config = dict(
    model='image classifier',
    crop_scale_min=1,
    num_classes=9,
    norm='layernorm',
    num_experts=8,
    patch_size=[2, 2],
    label_smoothing=0.1,
    shampoo_beta=0.99,
    precondition_frequency=25,
    steps=11000,
)
Rows from expert 6 of block 3, named by matrix and row number. Rows with one number belong to one neuron. Each number is 128 + 24 x the weight over its row's rms, rounded and kept within 0 to 255. All counts start at 0. Numbers have three digits each. After the name is the row's rms in percent of the matrix's.
# up: expert up (model.blocks.3.mlp.up, 8x512x256), inputs 172-255
# down: expert down (model.blocks.3.mlp.down, 8x256x512, transposed), outputs 172-255
up.411 103:122133131120121082100116119095121111140109088104084156093160116146142141143106145112126137125121144140122119158143113121100117120109124146137112114112144136144132084156117138162141119127113109149136157150127094143118132102115171169146123120152109149122
up.412 122:157107136110141119160092102148085102122125098107124123135090159097092126102100128105124162128112130163137136164159094147158104121131137148106136073159127136114114098080152114136127139146139148167097141138183152137112130126160142169127119118126086084146
up.413 105:143129121053107121126148088098101137127125120152083110145143108182116151080067119121140169128153091111095097171134114121182124084173167103158119115112138126146133126130104107123110107114134149136089122139159169135129134111140124125156096139136186141139
up.414 104:112147167124113136160154157130132134158084132124126136115138138166138158139169126110132166159153149097138158135094120133095128171157140152139113154118120153140165146120104140100139150113116093142133115160113093158138145123131125156174152146143155151125
up.415 108:117127093160130119158123157146162110145173149125117186122158106115141105115150169138116103142130138161124108112151171131087147133108138098100181123118158180133129121129146107107084139103104133128140095131138184140124169141156110142110106111077125143144
up.416 095:107174143184111143096128126112095111121138141097075134114144137112133140119133166127119144123132095138167129120158122131135095147135164116123126124106153150132132135128109090125197109138149163138138209160160131118122117156105130129167132125141154115088
up.417 085:140110124106152132089135141154118164146153076111076092109156121139118156137118170115048126073114117096188113115112125115173116157133127142106126156125143122135148085125142151092090168131118113164112104106113125151126113135119096113120118096133107159141
up.418 091:135087156143147147128159153085087155113093093121122136117127130138145150132153126128123162115081126129163107133173131126139127127127150152148143139154137107105117104147133157130136122136123128123131150151095138143163137156137085116101077119100087125140
up.419 107:163171133106116158134147100143135128101141131134067123098146146138108110105095132152116111135133141127129191129139102105126116121172141110152121104121183140129137114153134102103163112078138124148121129108119162153123113142157148150082101129144122129121
up.420 101:104072151114139118070151131112198080141097141144151137119161148141153163097179113150140097095109118135115161115133122139101081143128110069101126098132173108140132108143117144121105142148136108109127109122104148096139142137167112123138183126122129144110
up.421 090:087114109179119163135120152124159110120156174109136168162160106108133106114141124111117118127145106080116102099093126110118138088088124092165127118118102140155150127136192133125121177089146151165177097171113145137099159114120140144089149143094106091122
up.422 106:136121116133093109146145191181136138144140139117134156106099126140129126169135118129134140093136105123082126115121107165161172140162103131140123131077084155123105078174103159109105086192148154120075100148113107115162128135132074136058123134142099117176
up.423 100:107118135099105113144138082105108120085102116170104176142126123092119107123077096127091115119147165146093132080152104130085154119107108180147091128153149124160132135109160137147098123160108102126106130123143200136107129126165130143124146109151103092129
up.424 094:117120148080092142090071107152145138087161116137116152133111139145113136128075150140138062107132121132114112092121174098175132144136087116106107107119119113109155127167161164124106119102095138100136121137135160132131107124104150122130131100116145121114
up.425 116:131115104126145195121124121110112148122120151139099192143129166162150143108144105178098137131124123166126101136150141119130115141128135131141126176108113150104173089120137125121155097172184096152099112148142129144149092132132076087117123128129088107086
up.426 101:120127174120140120206133125167138077079128157135143135107115166132144099096090137119094102153116124126093091153140131112138118071109154160146138154117120129111173096084129110105126119108111158167121127117142168116126158144133162142134144063137138111136
down.411 103:152126128112078121127121116119154104108092145125091135123142126106165138123111170077094120087158134117131150145129118146153132153132115091163091111174152128133135151162109112101138197140114123142080130124125110117117139084116132132113140172147121127128
down.412 120:149162124139150115113161126154109134101087131147152124098123148111131141125135103121145115158113139136094156108157113115158134081154110129118127065148152107146119096156164161154109113100164100159119148136137144078135143145138133204174069110144076195108
down.413 108:106073124141146126175107142113154144179146177121142129067110122121153137142080105113104124139143167110152083054124138144105153148125113146112109139144149144106111149092138170160136128111101174107166128113127092081115049150112165115166116141154140150108
down.414 108:086147130154092161145157112166111161147150134132173143120133110147146137147125133149095167135134129126154087154106117157102085097125115119157139145110128139130094115096103107138134139082131148168146139181151122085132093102149090134140132105110138088149
down.415 118:105134155170108105138081131130079152144117130127131158127135126108104150158105111131100140096202132127157178100130137132141114150149156140112144138114080100150138127143114167104131133135143102143153161120093161139143143092156136132179136140129124137148
down.416 093:169126112090106107148094126103103090105148120185122153151125199115093135172153119107133151128135120080116144111115172094127131122138103106137141131133120118100131113170080126116132131130127113137103114108087140116118107098117128120075128192128118124139
down.417 087:096108143122097142124122132116082142119114130130142161163126144109136185152159123164096121127090123098173144121155135113115128112150107133110111168170122090133083128125094116134121124109108112107141105132152090127104154180120141133109129112142182129158
down.418 088:120116138135105144099129107126132129110132117159145125146166119150088102123118118132131174104149145151128127121131170139161134128111158157108130112127136086115162139145112127139096157135065102165134105148172091109121142168123105124141138073147116176126
down.419 107:120108139118131087164133139096113085138120131123104111121106137122112160107150128166111105148137171132147103185148125139103120074104115120135141157134113098073109152169107119150099147127099108139119097104132130125152121168162130162092146115127085114109
down.420 099:155141133084159129098159129123123164138164124115160134138147138107118146112106135114141114181103126064095158151141133134122171134206106125126114140114104144116173130113100132170119110100132110145099117117120105130161166109152164132085115144110140114167
down.421 089:100094131092094149167149110136148154114151153166123127166114152125116167123136082100144166117108111128125131154142095131115122137131097102148123087133120139127149166134126171120175170098135114139081146100134099135128160124163071127131113095093112117117
down.422 111:097129154150151133146145171095134143150136131155095130126137115143185126165125136096096138152134157139141102136117131109133140132119138138086155182085149134094141132129130105124142093126146120161120107140109103148123132115121130104155141123165093107103
down.423 101:138138168135126101127126148170102127156120128132128153112153105126127123101130108136157152086102127154097106087133136089120114134171170129147154121113123082093123109147134113166122132130152122095100138070126113076162089105101157151116121140152139148118
down.424 088:196139090116110130100114120158131108130098125123139083119205101106136124171135132116109167125129116105132139120142102136134137151088102096143104121098105126103125158120081159118143166123081140146134121127088149116146167125160123172124156086125125148162
down.425 114:150094133079107126123123154133117123189151116148148111150142154130133131103147144094096147157090137135094107131127107198212125133138087163147173180144129128129130142088134123117124165148146169138124095084115158114129129092137129134101133115107141112119
down.426 097:147090119170174164075106087145146155120090122142116130122103136149098140127165121128148117147110149165120132164126114130141144168127158095102137127126150105171125081145105143173115154151054115164116128141128097142109100143118093163098122126121090147150